A small contrastive image-text model, trained from scratch: text encoder layers 6.
Rows from block 14 of the image encoder, named by matrix and row number. Rows with one number belong to one channel. Each number is 200 + 30 x the weight over its row's rms, rounded and kept within 0 to 999. All counts start at 0. After the name is the row's rms in percent of the matrix's.
# convs0: first 3x3 conv (encoder.blocks.14.convs.0.weight, 192x192x3x3, standardized in use), inputs 0-17, a 3x3 kernel for each
# convs1: second 3x3 conv (encoder.blocks.14.convs.1.weight, 192x192x3x3, standardized in use, transposed), outputs 0-17, a 3x3 kernel for each
convs0.79,097,185,204,183,148,159,185,193,196,189,196,181,203,158,208,187,184,200,171,139,186,181,197,191,227,202,210,212,214,214,213,176,193,227,187,204,226,195,188,238,184,193,267,177,227,287,177,158,143,169,187,173,201,201,144,183,174,160,186,153,142,183,132,156,207,231,201,190,202,192,211,224,181,185,221,258,193,177,251,183,201,265,229,204,189,222,222,190,213,175,204,234,181,165,245,220,176,238,226,205,223,226,195,253,244,240,237,290,259,230,200,186,169,193,169,170,170,154,169,143,179,170,138,129,240,140,165,179,202,183,171,213,224,195,191,177,250,211,188,216,186,170,227,205,154,200,239,217,215,207,242,195,191,222,193,185,189,212,201,222,203,222,234
convs0.80,100,206,246,168,236,256,224,220,207,234,202,175,237,179,174,254,256,176,210,195,190,177,229,226,230,195,225,220,169,188,210,129,191,163,207,199,171,255,220,206,234,196,218,211,186,256,183,136,187,188,188,206,192,214,211,208,223,223,171,178,189,149,217,196,160,203,220,203,206,242,150,181,190,230,173,130,191,204,173,141,168,188,161,184,202,201,200,206,213,178,162,241,211,191,211,240,196,199,206,156,177,187,187,157,182,159,159,198,190,227,242,243,223,231,178,267,221,226,197,192,193,167,173,150,185,114,145,173,201,194,190,173,199,239,224,201,176,220,199,246,179,201,205,155,224,199,216,197,216,177,178,218,220,231,195,189,187,196,194,192,194,173,198
convs0.81,099,229,208,179,218,226,185,214,187,203,220,154,188,240,175,174,238,227,171,228,243,223,166,236,228,140,189,160,195,212,210,148,185,196,176,201,211,186,179,189,217,186,177,201,164,145,241,214,232,217,197,206,225,209,201,192,183,203,219,176,202,246,206,217,251,207,198,228,160,198,262,246,251,221,181,186,187,179,181,192,165,146,230,146,202,267,183,201,268,200,241,216,211,187,163,191,189,178,179,181,221,188,205,216,188,169,212,163,162,222,196,209,211,198,218,258,219,234,176,140,168,215,149,152,184,190,184,245,252,222,199,226,208,195,230,246,199,214,229,234,224,192,261,221,231,172,211,201,190,169,170,187,196,161,170,168,157,181,180,166,188,178,164
convs0.82,103,171,218,264,221,164,261,250,215,144,191,204,148,205,158,132,181,176,166,182,178,182,143,190,228,166,207,151,276,242,215,233,233,224,245,215,221,138,176,281,212,190,253,285,198,216,244,203,208,263,260,225,200,215,225,225,187,161,205,219,186,194,235,208,206,153,208,228,173,172,221,212,190,137,157,262,182,175,263,228,223,146,247,272,162,213,214,224,203,216,192,200,194,199,206,181,193,216,216,182,178,189,239,190,168,211,157,91,198,175,197,188,154,177,180,196,226,220,194,200,152,180,172,205,142,134,198,193,150,224,197,158,149,221,193,168,188,180,196,205,181,190,213,174,187,225,220,167,244,222,182,192,216,184,204,202,214,221,203,210,229,229,200
convs0.83,098,202,198,213,262,216,226,285,203,203,155,138,128,163,168,162,161,191,150,209,184,198,176,185,149,203,197,190,217,208,217,223,171,177,204,188,214,160,208,177,202,199,240,174,245,253,211,186,243,239,179,189,238,190,212,203,200,215,181,224,231,204,206,254,184,167,188,223,202,189,191,192,191,205,194,178,188,213,217,192,217,204,174,162,171,183,201,235,185,213,256,196,175,160,175,173,156,184,230,205,210,207,211,149,143,194,136,145,167,201,232,220,216,187,181,234,234,204,166,186,151,205,228,210,255,201,235,152,198,174,172,176,187,162,225,215,217,212,229,237,189,255,237,189,237,190,217,201,208,149,179,248,191,159,205,195,193,207,219,199,202,210,210
convs0.84,096,220,200,213,208,201,197,202,238,219,200,214,233,234,191,196,181,163,144,181,221,192,244,230,236,208,248,202,199,226,209,234,198,163,234,212,200,177,213,215,193,240,217,255,292,243,198,232,251,237,273,236,202,193,183,229,209,213,175,169,194,214,186,191,224,203,189,195,232,221,151,164,171,187,240,220,203,237,258,232,246,268,241,228,196,209,181,197,144,173,195,177,164,154,152,219,207,169,198,228,209,201,227,250,202,184,231,168,159,186,171,156,137,182,185,152,165,217,219,215,172,202,187,219,206,140,144,205,219,213,211,221,190,213,237,203,254,213,216,160,177,182,186,200,206,212,208,216,177,174,179,213,196,153,218,195,202,213,204,208,184,195,204
convs0.85,096,194,175,178,212,216,244,188,180,246,222,155,127,133,111,104,226,222,208,179,210,186,228,243,184,237,230,191,211,191,200,214,221,186,212,200,164,191,209,208,204,233,208,207,215,183,223,283,261,244,290,235,171,193,159,190,234,193,196,238,206,187,226,209,207,222,238,191,202,191,149,163,135,212,240,258,229,254,219,161,187,179,207,167,176,177,187,144,175,217,200,211,214,226,172,203,207,175,225,220,197,213,191,215,202,176,240,199,179,183,167,219,175,139,178,149,143,175,161,181,161,171,231,192,189,219,183,194,223,187,210,230,191,219,221,206,206,195,223,205,159,186,236,153,164,169,178,207,186,184,173,161,161,178,211,215,222,185,213,227,178,192,201
convs0.86,099,223,172,168,180,228,214,222,195,257,180,118,158,222,180,148,221,213,240,189,198,209,234,248,173,182,197,219,241,187,221,238,250,216,191,223,230,146,220,236,144,151,240,188,153,254,218,241,243,233,183,204,203,191,235,201,223,229,156,231,212,180,190,192,190,192,214,176,185,160,218,189,185,231,181,220,225,188,202,198,196,226,164,209,234,195,195,233,215,171,196,241,184,206,209,188,192,203,176,210,182,217,196,202,184,206,217,249,224,166,151,186,147,151,205,164,208,240,242,221,199,200,180,222,235,208,197,140,211,222,156,261,187,155,201,214,198,211,246,163,147,208,199,171,184,175,191,232,184,209,213,202,209,173,223,214,212,215,221,201,199,207,217
convs0.87,100,254,260,211,241,243,194,230,243,232,193,185,162,139,106,146,200,171,140,181,159,189,197,213,200,173,175,173,149,180,180,194,189,171,224,202,203,207,144,217,186,164,208,170,162,138,226,183,241,214,177,214,226,184,218,214,215,227,189,181,190,250,185,230,216,183,210,217,179,189,197,185,189,203,205,181,179,190,208,189,174,180,274,268,229,228,220,192,192,227,223,180,190,157,190,175,188,185,185,190,271,200,187,256,210,246,243,228,229,246,209,227,246,215,229,213,234,265,243,169,161,173,136,139,194,175,159,150,130,167,182,160,170,184,153,152,200,170,190,249,306,234,225,252,225,189,184,190,214,143,181,158,171,179,197,190,198,209,188,161,231,193,159
convs0.88,100,228,231,177,211,194,237,197,252,228,164,170,167,197,156,188,206,121,175,187,190,184,200,211,204,176,266,232,216,218,229,192,240,200,197,218,208,180,226,205,202,157,162,191,129,166,204,203,201,234,211,214,208,204,213,175,183,229,222,217,198,262,198,202,152,169,187,175,171,194,159,207,175,222,231,228,233,183,195,160,172,193,162,233,217,187,231,236,192,186,206,195,206,185,195,170,150,168,182,173,201,189,246,171,181,280,160,187,238,194,211,198,175,156,159,193,181,186,180,208,229,211,226,167,208,123,179,193,256,238,189,250,270,201,280,225,194,177,236,171,169,195,184,160,152,197,166,165,188,170,174,156,190,154,183,198,206,189,213,220,196,207,211
convs0.89,099,200,237,216,192,231,199,177,157,226,152,182,230,182,185,181,161,180,133,276,210,203,237,214,227,175,169,251,167,189,200,150,211,201,172,177,188,256,265,208,218,171,130,205,175,212,182,220,204,200,195,210,198,175,186,163,185,205,206,197,219,195,178,221,233,210,174,215,180,138,250,205,183,203,202,181,202,155,153,200,134,189,197,198,189,222,196,191,220,171,211,225,196,201,254,176,178,198,168,195,190,199,173,266,250,237,262,314,240,215,241,214,217,196,186,214,191,154,169,174,235,148,211,200,214,202,203,262,242,254,213,180,193,185,170,181,166,242,247,241,195,239,223,233,267,221,212,199,264,215,183,271,236,194,211,211,219,228,231,222,229,235,245
convs0.90,098,168,158,133,151,166,188,133,162,137,250,269,199,241,219,233,225,193,226,233,231,204,208,236,201,202,246,223,196,197,228,145,169,226,174,182,172,173,196,222,150,164,146,159,182,158,205,255,247,200,168,168,179,188,201,198,253,227,197,185,186,198,215,229,145,211,208,160,211,182,214,170,179,166,171,192,185,183,160,185,228,174,183,158,188,266,190,206,251,212,173,178,209,222,163,195,208,152,178,220,229,246,202,236,214,172,205,176,178,203,159,180,238,212,166,190,164,196,129,181,193,235,188,185,198,157,154,248,245,252,185,258,278,208,241,328,165,219,287,186,231,214,193,173,184,152,211,206,209,184,211,220,159,226,158,185,181,159,168,180,157,173,194
convs0.91,100,214,223,184,200,193,208,180,174,237,207,223,207,216,197,220,207,187,198,203,223,208,208,241,182,177,192,224,218,198,195,218,229,206,184,188,227,256,248,180,190,198,139,204,218,196,196,212,223,195,198,184,221,216,170,165,148,162,167,171,200,184,218,200,206,197,205,202,173,186,214,191,168,189,179,177,172,190,185,184,198,192,187,193,184,177,206,177,156,191,211,170,215,216,176,173,201,128,125,162,188,213,235,216,245,212,216,194,162,213,199,166,211,196,203,238,229,208,271,261,251,186,200,267,209,174,220,198,190,191,207,216,174,223,226,196,186,199,188,160,164,179,135,177,143,199,211,247,202,185,176,246,204,179,200,204,194,202,208,200,193,183,186
convs0.92,098,200,190,202,195,229,207,224,181,228,185,200,201,168,190,192,207,208,201,219,224,195,250,211,169,182,215,216,188,231,234,182,214,229,189,241,260,232,226,246,187,182,162,253,248,253,249,221,195,201,177,218,207,217,189,184,172,170,153,146,153,187,193,171,206,218,204,177,182,168,180,201,168,170,156,175,195,189,185,243,188,247,125,188,133,193,145,144,212,246,208,186,214,232,215,234,190,160,165,173,216,219,244,171,195,243,157,172,190,220,234,214,202,200,149,192,183,164,183,223,207,204,175,203,228,178,180,223,246,211,205,219,218,182,213,278,201,196,217,130,202,165,182,153,139,157,178,148,202,177,162,163,174,166,180,170,176,177,181,185,175,177,184
convs0.93,101,202,260,256,192,239,251,199,213,227,188,196,165,190,152,146,183,188,205,215,234,194,196,201,213,163,220,225,215,212,204,188,194,232,185,196,214,220,161,152,197,199,247,198,217,191,211,227,162,172,202,225,220,214,234,162,241,239,211,209,248,197,200,218,214,172,189,199,185,191,171,182,191,195,232,186,216,239,223,198,218,162,187,187,153,197,183,137,149,209,186,192,160,219,190,169,201,156,172,202,164,183,252,190,200,270,212,214,235,258,224,221,237,221,220,197,165,188,108,204,197,192,193,203,216,193,238,214,234,226,184,250,269,157,245,245,263,192,241,171,208,229,190,205,259,219,209,157,204,195,173,220,235,220,238,234,241,202,208,225,179,186,197
convs0.94,099,172,159,191,153,176,217,152,202,206,134,114,158,178,107,116,215,140,147,215,221,228,206,230,248,186,226,233,172,200,256,187,194,240,203,227,218,212,248,173,188,213,216,206,210,176,172,172,237,197,202,250,195,211,213,176,174,220,238,232,224,243,217,196,154,164,182,169,140,150,197,156,158,215,221,196,238,221,211,211,232,221,166,176,267,176,193,217,201,183,180,249,212,162,222,218,121,225,206,119,227,219,171,220,205,150,204,202,211,189,213,214,163,197,181,196,190,143,162,133,181,201,143,171,178,161,226,160,222,247,170,248,273,169,217,180,189,218,227,195,187,244,190,200,276,194,173,167,220,194,174,205,154,155,187,166,167,195,177,178,188,158,164
convs0.95,101,171,216,213,186,221,185,229,188,200,251,249,203,262,221,161,270,198,153,210,227,181,201,219,217,219,214,154,181,237,215,215,226,222,204,217,240,132,158,193,87,104,218,134,150,251,219,211,165,225,187,145,208,160,163,146,187,219,165,187,200,161,169,208,209,228,205,200,220,203,189,173,182,221,202,210,176,185,174,226,169,164,201,176,177,200,196,160,216,193,179,145,199,193,178,208,218,158,203,202,261,214,138,238,215,154,238,254,207,185,228,241,169,195,257,145,194,255,182,173,184,193,171,192,202,221,191,227,263,265,207,233,273,193,266,238,186,165,178,153,208,188,117,191,187,179,164,190,158,164,195,163,211,218,192,213,191,192,203,187,199,173,201
convs0.96,107,201,259,272,156,263,250,159,279,206,199,167,162,204,188,158,228,217,172,217,197,217,208,233,216,249,243,231,187,166,163,176,188,210,218,225,205,174,177,191,254,221,254,254,220,235,258,244,189,200,217,185,197,223,191,191,208,184,170,251,169,200,188,195,240,208,197,205,207,195,222,219,206,193,199,209,195,244,229,220,196,225,217,203,176,213,233,222,232,191,234,196,136,187,215,169,201,172,206,202,144,148,141,190,196,175,194,158,171,227,183,174,257,218,241,226,225,233,174,168,263,134,160,237,208,209,221,167,180,175,189,213,205,225,200,220,156,134,198,170,161,205,119,156,180,221,221,207,219,198,184,232,154,158,210,207,171,214,203,205,191,192,183
convs0.97,099,234,220,243,229,235,238,251,226,236,230,216,256,191,199,227,223,211,201,192,189,191,203,188,173,202,190,190,217,240,212,222,205,216,195,187,209,153,165,150,138,137,146,176,176,176,196,189,193,209,200,204,167,188,197,148,170,147,166,162,165,169,171,186,210,175,210,207,171,170,192,148,187,201,190,212,181,178,188,221,192,201,162,157,153,159,191,189,191,199,219,213,165,176,186,190,173,200,200,181,208,183,194,217,229,230,255,233,242,190,217,203,202,225,219,220,239,221,127,139,170,114,121,132,186,88,120,212,205,178,240,197,174,227,205,211,193,163,156,161,142,162,184,177,184,155,167,183,168,157,163,190,159,176,206,201,205,209,204,207,199,200,209
convs0.98,104,215,215,229,221,239,259,208,210,232,177,157,174,168,173,202,185,161,195,181,174,188,196,167,175,221,224,217,184,197,185,200,181,185,161,193,200,162,173,193,217,251,230,205,215,194,197,177,155,184,195,181,217,264,208,143,133,110,160,186,169,209,227,242,177,202,198,196,227,236,237,234,202,151,169,203,158,177,197,191,180,176,218,234,209,212,175,193,185,161,205,182,172,148,180,162,133,200,156,171,201,247,246,204,218,248,217,243,200,222,276,261,173,238,196,140,170,168,186,130,177,217,166,153,216,210,201,211,206,204,220,253,189,210,210,183,220,180,220,173,169,165,187,171,144,156,189,225,215,236,247,221,230,245,166,162,172,187,177,167,193,178,173
convs0.99,097,228,191,138,172,172,188,197,163,188,188,156,146,209,146,167,215,223,197,215,222,202,170,185,126,199,161,152,179,231,197,214,233,211,246,276,257,198,267,197,194,257,241,195,199,189,275,227,225,201,205,231,176,183,214,194,173,154,167,173,212,206,225,246,173,133,147,178,198,177,195,185,167,190,232,245,133,216,219,173,134,158,219,190,174,208,187,201,192,206,212,226,215,216,164,181,187,176,161,222,206,176,138,212,193,123,175,194,182,182,223,226,170,219,249,155,215,244,203,181,155,192,160,212,222,238,261,167,169,110,192,190,158,193,218,230,266,163,226,230,204,208,252,223,241,178,176,180,182,232,213,198,195,207,216,199,190,165,181,172,157,150,162
convs1.79,096,222,202,193,180,196,179,182,172,127,228,200,188,180,223,200,217,225,201,217,259,197,205,209,178,207,153,177,198,218,226,177,214,231,201,213,202,230,186,172,215,209,227,184,202,204,117,104,191,169,134,223,198,214,275,155,163,149,181,183,188,187,212,202,196,200,236,204,204,245,199,220,222,220,186,183,306,233,167,284,231,181,207,168,174,224,198,202,227,247,223,188,231,232,171,210,229,175,200,207,166,193,195,225,255,195,221,244,220,204,190,221,167,177,229,166,181,200,209,202,204,213,191,207,204,179,168,196,253,154,215,205,179,183,184,166,279,203,161,223,192,173,201,193,206,134,141,210,185,161,120,179,215,179,186,148,177,179,161,165,187,185,196
convs1.80,084,184,190,225,226,263,195,224,253,241,170,177,156,195,205,147,205,170,166,209,161,170,227,172,153,189,178,161,174,172,172,156,177,214,161,164,184,214,184,186,188,117,130,210,194,164,249,206,145,205,222,221,204,221,232,230,228,232,237,233,210,240,206,232,179,204,177,238,231,265,230,216,234,188,172,197,204,225,184,142,178,171,244,208,240,208,167,213,236,202,204,217,210,191,189,204,220,198,226,238,251,226,195,246,231,215,191,185,157,237,226,240,222,202,207,205,187,194,257,265,235,223,216,199,199,167,208,192,182,161,195,178,153,237,213,168,224,207,176,211,229,276,209,234,242,237,164,218,138,181,180,133,232,200,163,204,199,173,205,198,198,186,228
convs1.81,106,210,220,190,219,229,153,212,233,206,207,181,179,197,200,198,219,222,218,219,231,235,226,219,224,199,187,246,233,217,234,227,229,215,256,243,219,184,157,200,162,144,197,194,185,228,213,224,175,181,182,168,158,155,126,234,194,151,184,178,131,239,242,197,225,187,196,231,207,207,217,212,244,283,241,235,265,214,218,228,186,192,150,128,195,172,175,175,192,202,163,174,204,219,182,190,193,168,170,198,223,184,165,217,216,167,236,241,183,261,237,230,256,220,215,247,213,232,202,163,210,241,182,192,272,255,209,198,213,287,204,216,210,189,209,169,186,199,173,192,218,217,199,176,220,236,270,150,162,215,173,184,158,195,169,178,167,179,184,180,209,186,193
convs1.82,091,218,225,261,212,217,179,200,182,166,214,224,252,212,218,231,210,221,219,187,172,189,186,155,132,178,193,177,242,249,209,245,215,231,204,225,232,250,200,198,222,193,223,156,221,274,181,155,139,188,180,144,180,186,148,226,192,205,258,211,231,217,210,195,167,181,176,199,213,175,166,173,188,244,210,217,172,224,217,95,152,180,230,193,197,208,192,175,198,250,233,235,223,197,234,221,190,228,213,206,230,216,245,205,190,204,207,219,196,213,225,220,219,189,208,186,175,198,156,170,166,180,159,188,163,162,168,177,131,164,198,137,150,198,176,163,203,205,201,208,172,227,218,195,188,159,152,234,203,210,225,174,232,197,219,211,215,228,218,202,215,199,206
convs1.83,089,257,233,178,198,203,166,255,239,158,243,231,228,234,246,235,221,253,231,240,244,201,253,224,227,171,193,236,164,153,165,183,172,179,195,229,226,227,272,241,232,200,182,188,219,173,165,236,268,171,235,278,211,238,278,238,237,228,209,199,211,222,228,227,163,178,182,177,179,222,172,189,153,195,202,178,264,256,195,204,223,211,203,191,179,173,173,237,165,200,235,227,223,216,188,188,181,176,182,186,209,235,244,219,239,267,210,230,242,152,184,192,186,199,204,208,209,223,228,257,215,221,233,190,202,131,145,179,169,172,151,141,188,167,162,238,263,177,192,199,216,209,214,146,151,210,246,264,211,227,236,181,190,182,184,201,205,190,198,197,184,187,216
convs1.84,089,273,193,216,215,210,209,172,172,166,183,150,241,213,192,220,182,203,210,194,267,224,199,222,215,222,202,201,222,195,178,214,230,235,197,194,198,148,155,166,159,178,206,217,218,199,199,191,177,234,193,176,217,224,218,194,239,255,190,210,225,197,221,221,186,215,227,185,177,225,189,148,171,224,255,218,258,266,193,267,256,213,188,189,193,247,196,232,203,160,161,251,228,200,214,184,166,217,173,171,205,184,173,209,188,159,206,160,177,255,229,233,212,198,227,195,190,193,202,197,159,169,177,122,136,121,97,189,233,250,218,222,265,224,230,275,212,194,168,215,200,183,166,187,228,126,194,158,204,217,195,205,187,163,220,214,205,230,223,234,228,235,233
convs1.85,097,232,193,180,209,192,137,222,234,195,188,186,175,208,208,250,254,252,272,204,209,284,217,250,268,222,222,242,207,213,202,170,180,206,205,172,209,205,195,216,215,164,155,170,145,145,172,161,157,211,241,248,233,284,244,248,268,246,223,192,158,205,218,193,206,206,198,211,213,191,175,193,224,223,216,185,206,259,189,215,272,238,176,169,209,192,201,223,192,204,149,144,231,191,147,205,169,182,192,144,176,119,186,199,186,232,176,184,196,219,249,232,163,158,143,156,163,141,241,206,227,270,235,176,260,270,208,127,197,240,190,238,208,194,185,170,211,217,157,201,286,230,164,239,264,233,273,232,155,271,208,235,219,196,218,195,192,187,180,186,192,162,155
convs1.86,095,252,227,186,213,254,226,204,227,222,209,198,170,225,260,219,193,228,205,251,230,204,189,219,184,200,196,187,134,170,171,194,190,213,203,175,245,194,219,179,145,154,167,172,167,148,154,175,169,167,178,227,205,214,260,197,228,233,201,216,244,176,228,219,214,239,193,170,201,185,202,198,187,198,228,190,169,196,183,180,220,236,219,220,168,230,151,149,265,203,202,187,176,177,190,198,191,216,224,236,176,183,214,196,211,214,157,176,207,189,236,220,212,210,204,191,206,182,184,168,186,189,180,225,204,148,199,229,199,150,259,195,173,250,230,213,182,174,161,271,222,168,276,281,220,159,179,218,228,234,180,181,219,231,167,192,219,187,202,209,204,221,229
convs1.87,101,173,189,258,178,171,213,141,171,195,170,175,196,168,193,225,206,239,284,211,209,218,205,244,260,190,200,225,156,168,189,209,244,227,238,227,259,202,225,219,175,157,138,206,227,198,222,214,209,277,199,211,268,208,175,269,261,265,213,214,236,205,191,217,188,210,210,159,208,189,187,210,203,210,186,198,204,187,193,200,192,171,280,294,284,237,257,263,232,234,266,205,151,165,248,179,196,223,168,214,190,209,192,199,204,207,191,184,175,228,217,201,212,194,179,176,148,156,177,206,193,145,175,170,117,159,218,207,192,185,191,172,207,236,211,242,188,161,192,170,156,198,184,157,188,187,217,203,179,201,205,142,199,196,194,209,201,212,216,214,221,218,212
convs1.88,088,217,161,179,184,211,171,201,161,193,224,188,182,235,192,159,241,191,180,239,187,182,207,194,203,220,184,177,195,174,166,195,202,197,182,173,145,227,184,204,236,244,196,183,183,165,181,210,204,158,160,196,154,175,204,197,221,189,220,203,224,204,207,183,187,178,205,168,208,167,140,175,135,152,197,216,185,228,204,196,242,198,195,155,157,174,162,170,179,180,164,188,235,171,205,188,199,215,212,205,159,169,203,170,165,222,194,166,198,170,180,186,162,172,203,151,176,190,223,215,205,258,241,199,186,164,175,182,212,159,193,185,157,186,193,171,232,213,168,237,271,207,165,248,215,229,209,204,203,293,224,247,245,230,175,187,203,189,193,238,216,224,250
convs1.89,083,218,194,162,233,193,182,189,180,212,221,191,207,205,189,195,217,214,235,224,252,205,249,281,253,191,215,227,172,180,181,220,190,192,197,230,209,196,203,216,191,197,207,162,208,204,177,245,229,198,257,237,199,215,242,245,240,244,214,190,222,192,189,170,221,204,202,195,188,200,179,186,206,192,190,211,225,165,173,249,196,194,178,170,182,152,195,211,195,201,178,212,149,189,201,176,229,185,160,215,235,240,248,263,259,226,234,240,245,239,182,223,214,167,186,208,160,158,247,293,257,197,239,236,223,228,210,187,149,168,180,149,199,207,202,226,215,194,188,201,228,169,186,179,195,221,269,229,242,238,237,208,232,222,208,211,215,222,207,208,215,212,225
convs1.90,090,208,177,193,192,161,204,240,225,206,199,181,175,182,162,133,180,141,206,234,213,188,226,206,204,188,181,219,254,221,211,239,208,235,209,192,214,165,189,188,209,240,227,243,221,204,144,197,165,153,218,184,105,135,175,180,174,199,197,159,218,244,246,268,185,201,209,211,196,245,182,216,224,173,247,226,199,227,226,158,197,139,138,155,228,125,159,257,157,170,221,228,163,167,218,169,147,202,178,182,154,168,203,161,203,235,147,180,198,180,184,199,192,193,207,182,195,229,220,177,205,230,199,195,194,178,166,174,208,215,179,188,178,218,177,171,161,199,216,211,168,183,196,225,163,240,222,186,208,245,200,206,181,217,158,195,207,189,198,213,213,210,238
convs1.91,118,168,161,195,192,194,177,194,209,172,193,184,170,193,224,220,195,274,292,179,192,185,203,239,219,240,250,254,191,203,195,240,212,179,202,212,203,210,209,189,184,214,182,190,205,182,238,242,216,230,229,205,187,207,191,197,206,203,248,228,219,247,227,228,205,183,188,202,220,208,190,201,184,198,229,231,228,239,195,182,177,168,187,147,184,199,157,208,224,191,208,208,215,246,224,229,288,236,258,317,150,185,211,161,147,212,203,163,204,136,168,188,210,218,221,217,204,208,231,219,247,213,188,199,148,160,140,144,147,198,174,166,156,189,184,183,207,171,190,214,225,224,194,238,224,180,190,174,188,233,199,233,217,182,210,213,201,231,222,226,252,220,223
convs1.92,090,179,161,174,225,203,213,171,200,201,191,201,170,188,206,160,216,162,163,160,199,177,183,185,151,171,158,138,193,212,216,165,171,193,117,155,233,209,245,248,212,242,251,276,267,223,198,209,238,202,227,225,198,191,205,204,228,215,250,200,220,254,228,198,229,288,256,218,244,215,214,227,188,193,208,175,176,222,209,210,234,188,172,176,211,166,158,167,193,185,220,174,213,166,216,258,211,185,245,186,177,211,205,194,198,204,184,175,192,186,202,197,206,215,219,183,191,195,162,227,242,205,180,166,180,219,202,193,196,201,179,211,192,250,254,267,186,232,239,212,249,230,187,194,204,200,177,190,170,277,219,111,187,241,155,152,162,168,163,193,157,147,192
convs1.93,091,157,160,168,150,150,163,170,163,155,224,194,193,199,202,140,194,175,160,245,217,254,239,221,256,204,216,223,157,167,207,151,204,246,204,178,214,200,211,193,176,226,162,190,161,172,197,209,197,216,232,257,227,215,254,229,246,210,280,254,241,247,269,229,204,162,139,217,206,175,185,213,192,153,213,218,174,232,238,175,248,227,186,149,214,181,182,190,155,187,247,207,192,154,191,171,149,209,168,151,235,220,203,246,226,225,241,213,237,188,177,170,182,195,182,194,211,202,209,202,228,217,191,216,163,198,192,160,181,227,174,142,198,159,150,200,216,193,244,210,208,231,229,210,182,241,216,275,185,240,215,205,219,237,185,218,209,186,205,205,190,176,189
convs1.94,104,199,184,165,197,209,203,181,224,171,208,213,244,246,208,261,220,203,234,227,245,146,184,216,167,197,209,215,229,202,214,217,218,257,225,198,254,200,219,210,226,259,214,262,263,258,234,256,279,249,257,274,252,207,230,222,228,192,220,194,183,225,215,248,140,154,181,140,176,228,184,191,162,225,219,244,259,217,217,283,236,227,218,227,232,210,222,222,201,190,181,306,129,71,286,161,71,274,152,86,178,218,217,231,215,222,201,229,236,290,251,227,273,234,212,231,226,211,214,183,172,172,156,210,164,209,259,236,209,201,234,193,182,239,202,208,186,178,127,171,142,163,179,177,162,140,182,167,164,167,159,229,204,170,191,190,206,186,205,206,188,206,218
convs1.95,109,175,164,248,188,165,204,243,202,206,235,208,183,269,224,178,262,217,198,208,236,229,182,217,218,193,199,221,171,194,228,173,197,248,147,144,218,125,161,194,179,246,207,176,177,174,204,201,148,163,175,156,180,206,188,152,152,172,176,172,207,196,183,207,196,179,248,202,193,210,202,204,139,153,191,185,141,199,192,136,180,201,179,210,240,204,187,238,168,200,227,179,221,160,210,200,160,228,197,151,153,185,174,172,202,226,165,197,226,223,263,233,224,241,222,200,221,199,180,180,190,189,202,205,218,212,200,138,151,194,148,115,177,147,134,154,225,216,214,235,204,214,220,221,205,166,158,180,137,196,230,142,170,193,199,202,194,200,181,193,200,188,216
convs1.96,098,221,219,206,176,187,183,193,209,169,190,168,177,187,177,191,200,204,195,177,205,185,198,257,254,218,266,223,162,173,197,173,215,204,195,193,199,223,230,194,178,145,169,162,157,178,161,153,119,156,144,161,127,134,141,263,274,211,225,212,230,179,159,178,161,205,223,139,198,213,152,181,194,176,227,187,178,232,151,173,190,154,183,163,175,156,178,173,208,203,212,143,150,197,171,175,200,174,171,180,169,197,168,196,200,195,193,180,171,170,149,198,177,134,197,192,163,206,279,265,212,260,262,185,234,239,197,200,226,214,224,167,197,242,215,185,209,227,227,218,203,221,206,202,204,201,167,178,250,182,174,209,205,197,219,203,214,213,197,208,207,207,216
convs1.97,128,277,257,269,224,254,252,217,239,247,191,186,174,177,177,165,225,211,192,162,199,198,190,180,172,157,129,166,166,147,173,187,174,194,181,167,179,215,243,190,226,236,193,186,165,173,222,211,211,212,235,242,176,218,223,183,174,166,225,171,185,212,194,175,131,160,175,153,157,146,154,143,131,254,237,237,236,232,215,205,213,213,254,228,242,238,220,217,228,234,219,227,201,217,229,190,209,220,204,200,261,236,236,300,271,251,297,257,224,177,177,195,186,184,200,198,198,210,169,183,170,178,204,197,159,166,178,187,210,183,189,213,181,188,210,192,232,278,224,186,219,200,151,183,198,180,187,154,172,187,179,202,176,170,268,251,255,268,234,245,277,238,239
convs1.98,096,196,139,152,153,157,177,150,180,181,238,196,228,206,181,214,218,213,227,191,194,220,194,205,173,175,210,207,210,222,243,209,222,248,155,195,225,228,246,238,245,196,271,188,137,211,165,168,180,197,233,186,198,232,231,193,197,207,182,233,210,182,199,184,187,197,212,204,181,192,187,199,220,176,205,207,185,222,214,216,210,217,181,205,206,202,225,212,201,244,224,141,174,212,153,203,239,191,202,218,229,217,206,228,178,161,190,167,174,193,191,188,209,213,216,217,209,224,143,170,183,159,160,179,171,172,166,185,237,230,241,244,236,164,231,183,225,213,212,201,218,216,222,218,228,213,205,237,228,197,204,184,205,219,273,257,269,255,256,264,238,245,263
convs1.99,094,198,196,221,151,180,189,191,231,228,222,225,254,224,206,267,196,194,217,206,221,212,257,234,205,240,217,223,178,157,173,169,174,196,221,173,204,219,199,193,211,197,211,169,189,214,182,189,153,235,235,222,260,254,232,177,156,207,204,214,206,216,207,191,225,209,177,214,211,164,169,219,193,221,216,181,284,231,184,260,218,214,168,197,185,218,211,223,199,221,254,222,202,202,217,204,203,232,185,219,212,211,210,234,238,193,233,221,190,259,208,208,258,186,187,225,182,173,287,266,214,279,261,213,202,204,154,165,218,199,175,197,242,142,160,211,171,152,205,210,220,197,169,193,151,179,230,227,173,213,253,154,182,186,211,191,182,200,204,198,203,215,202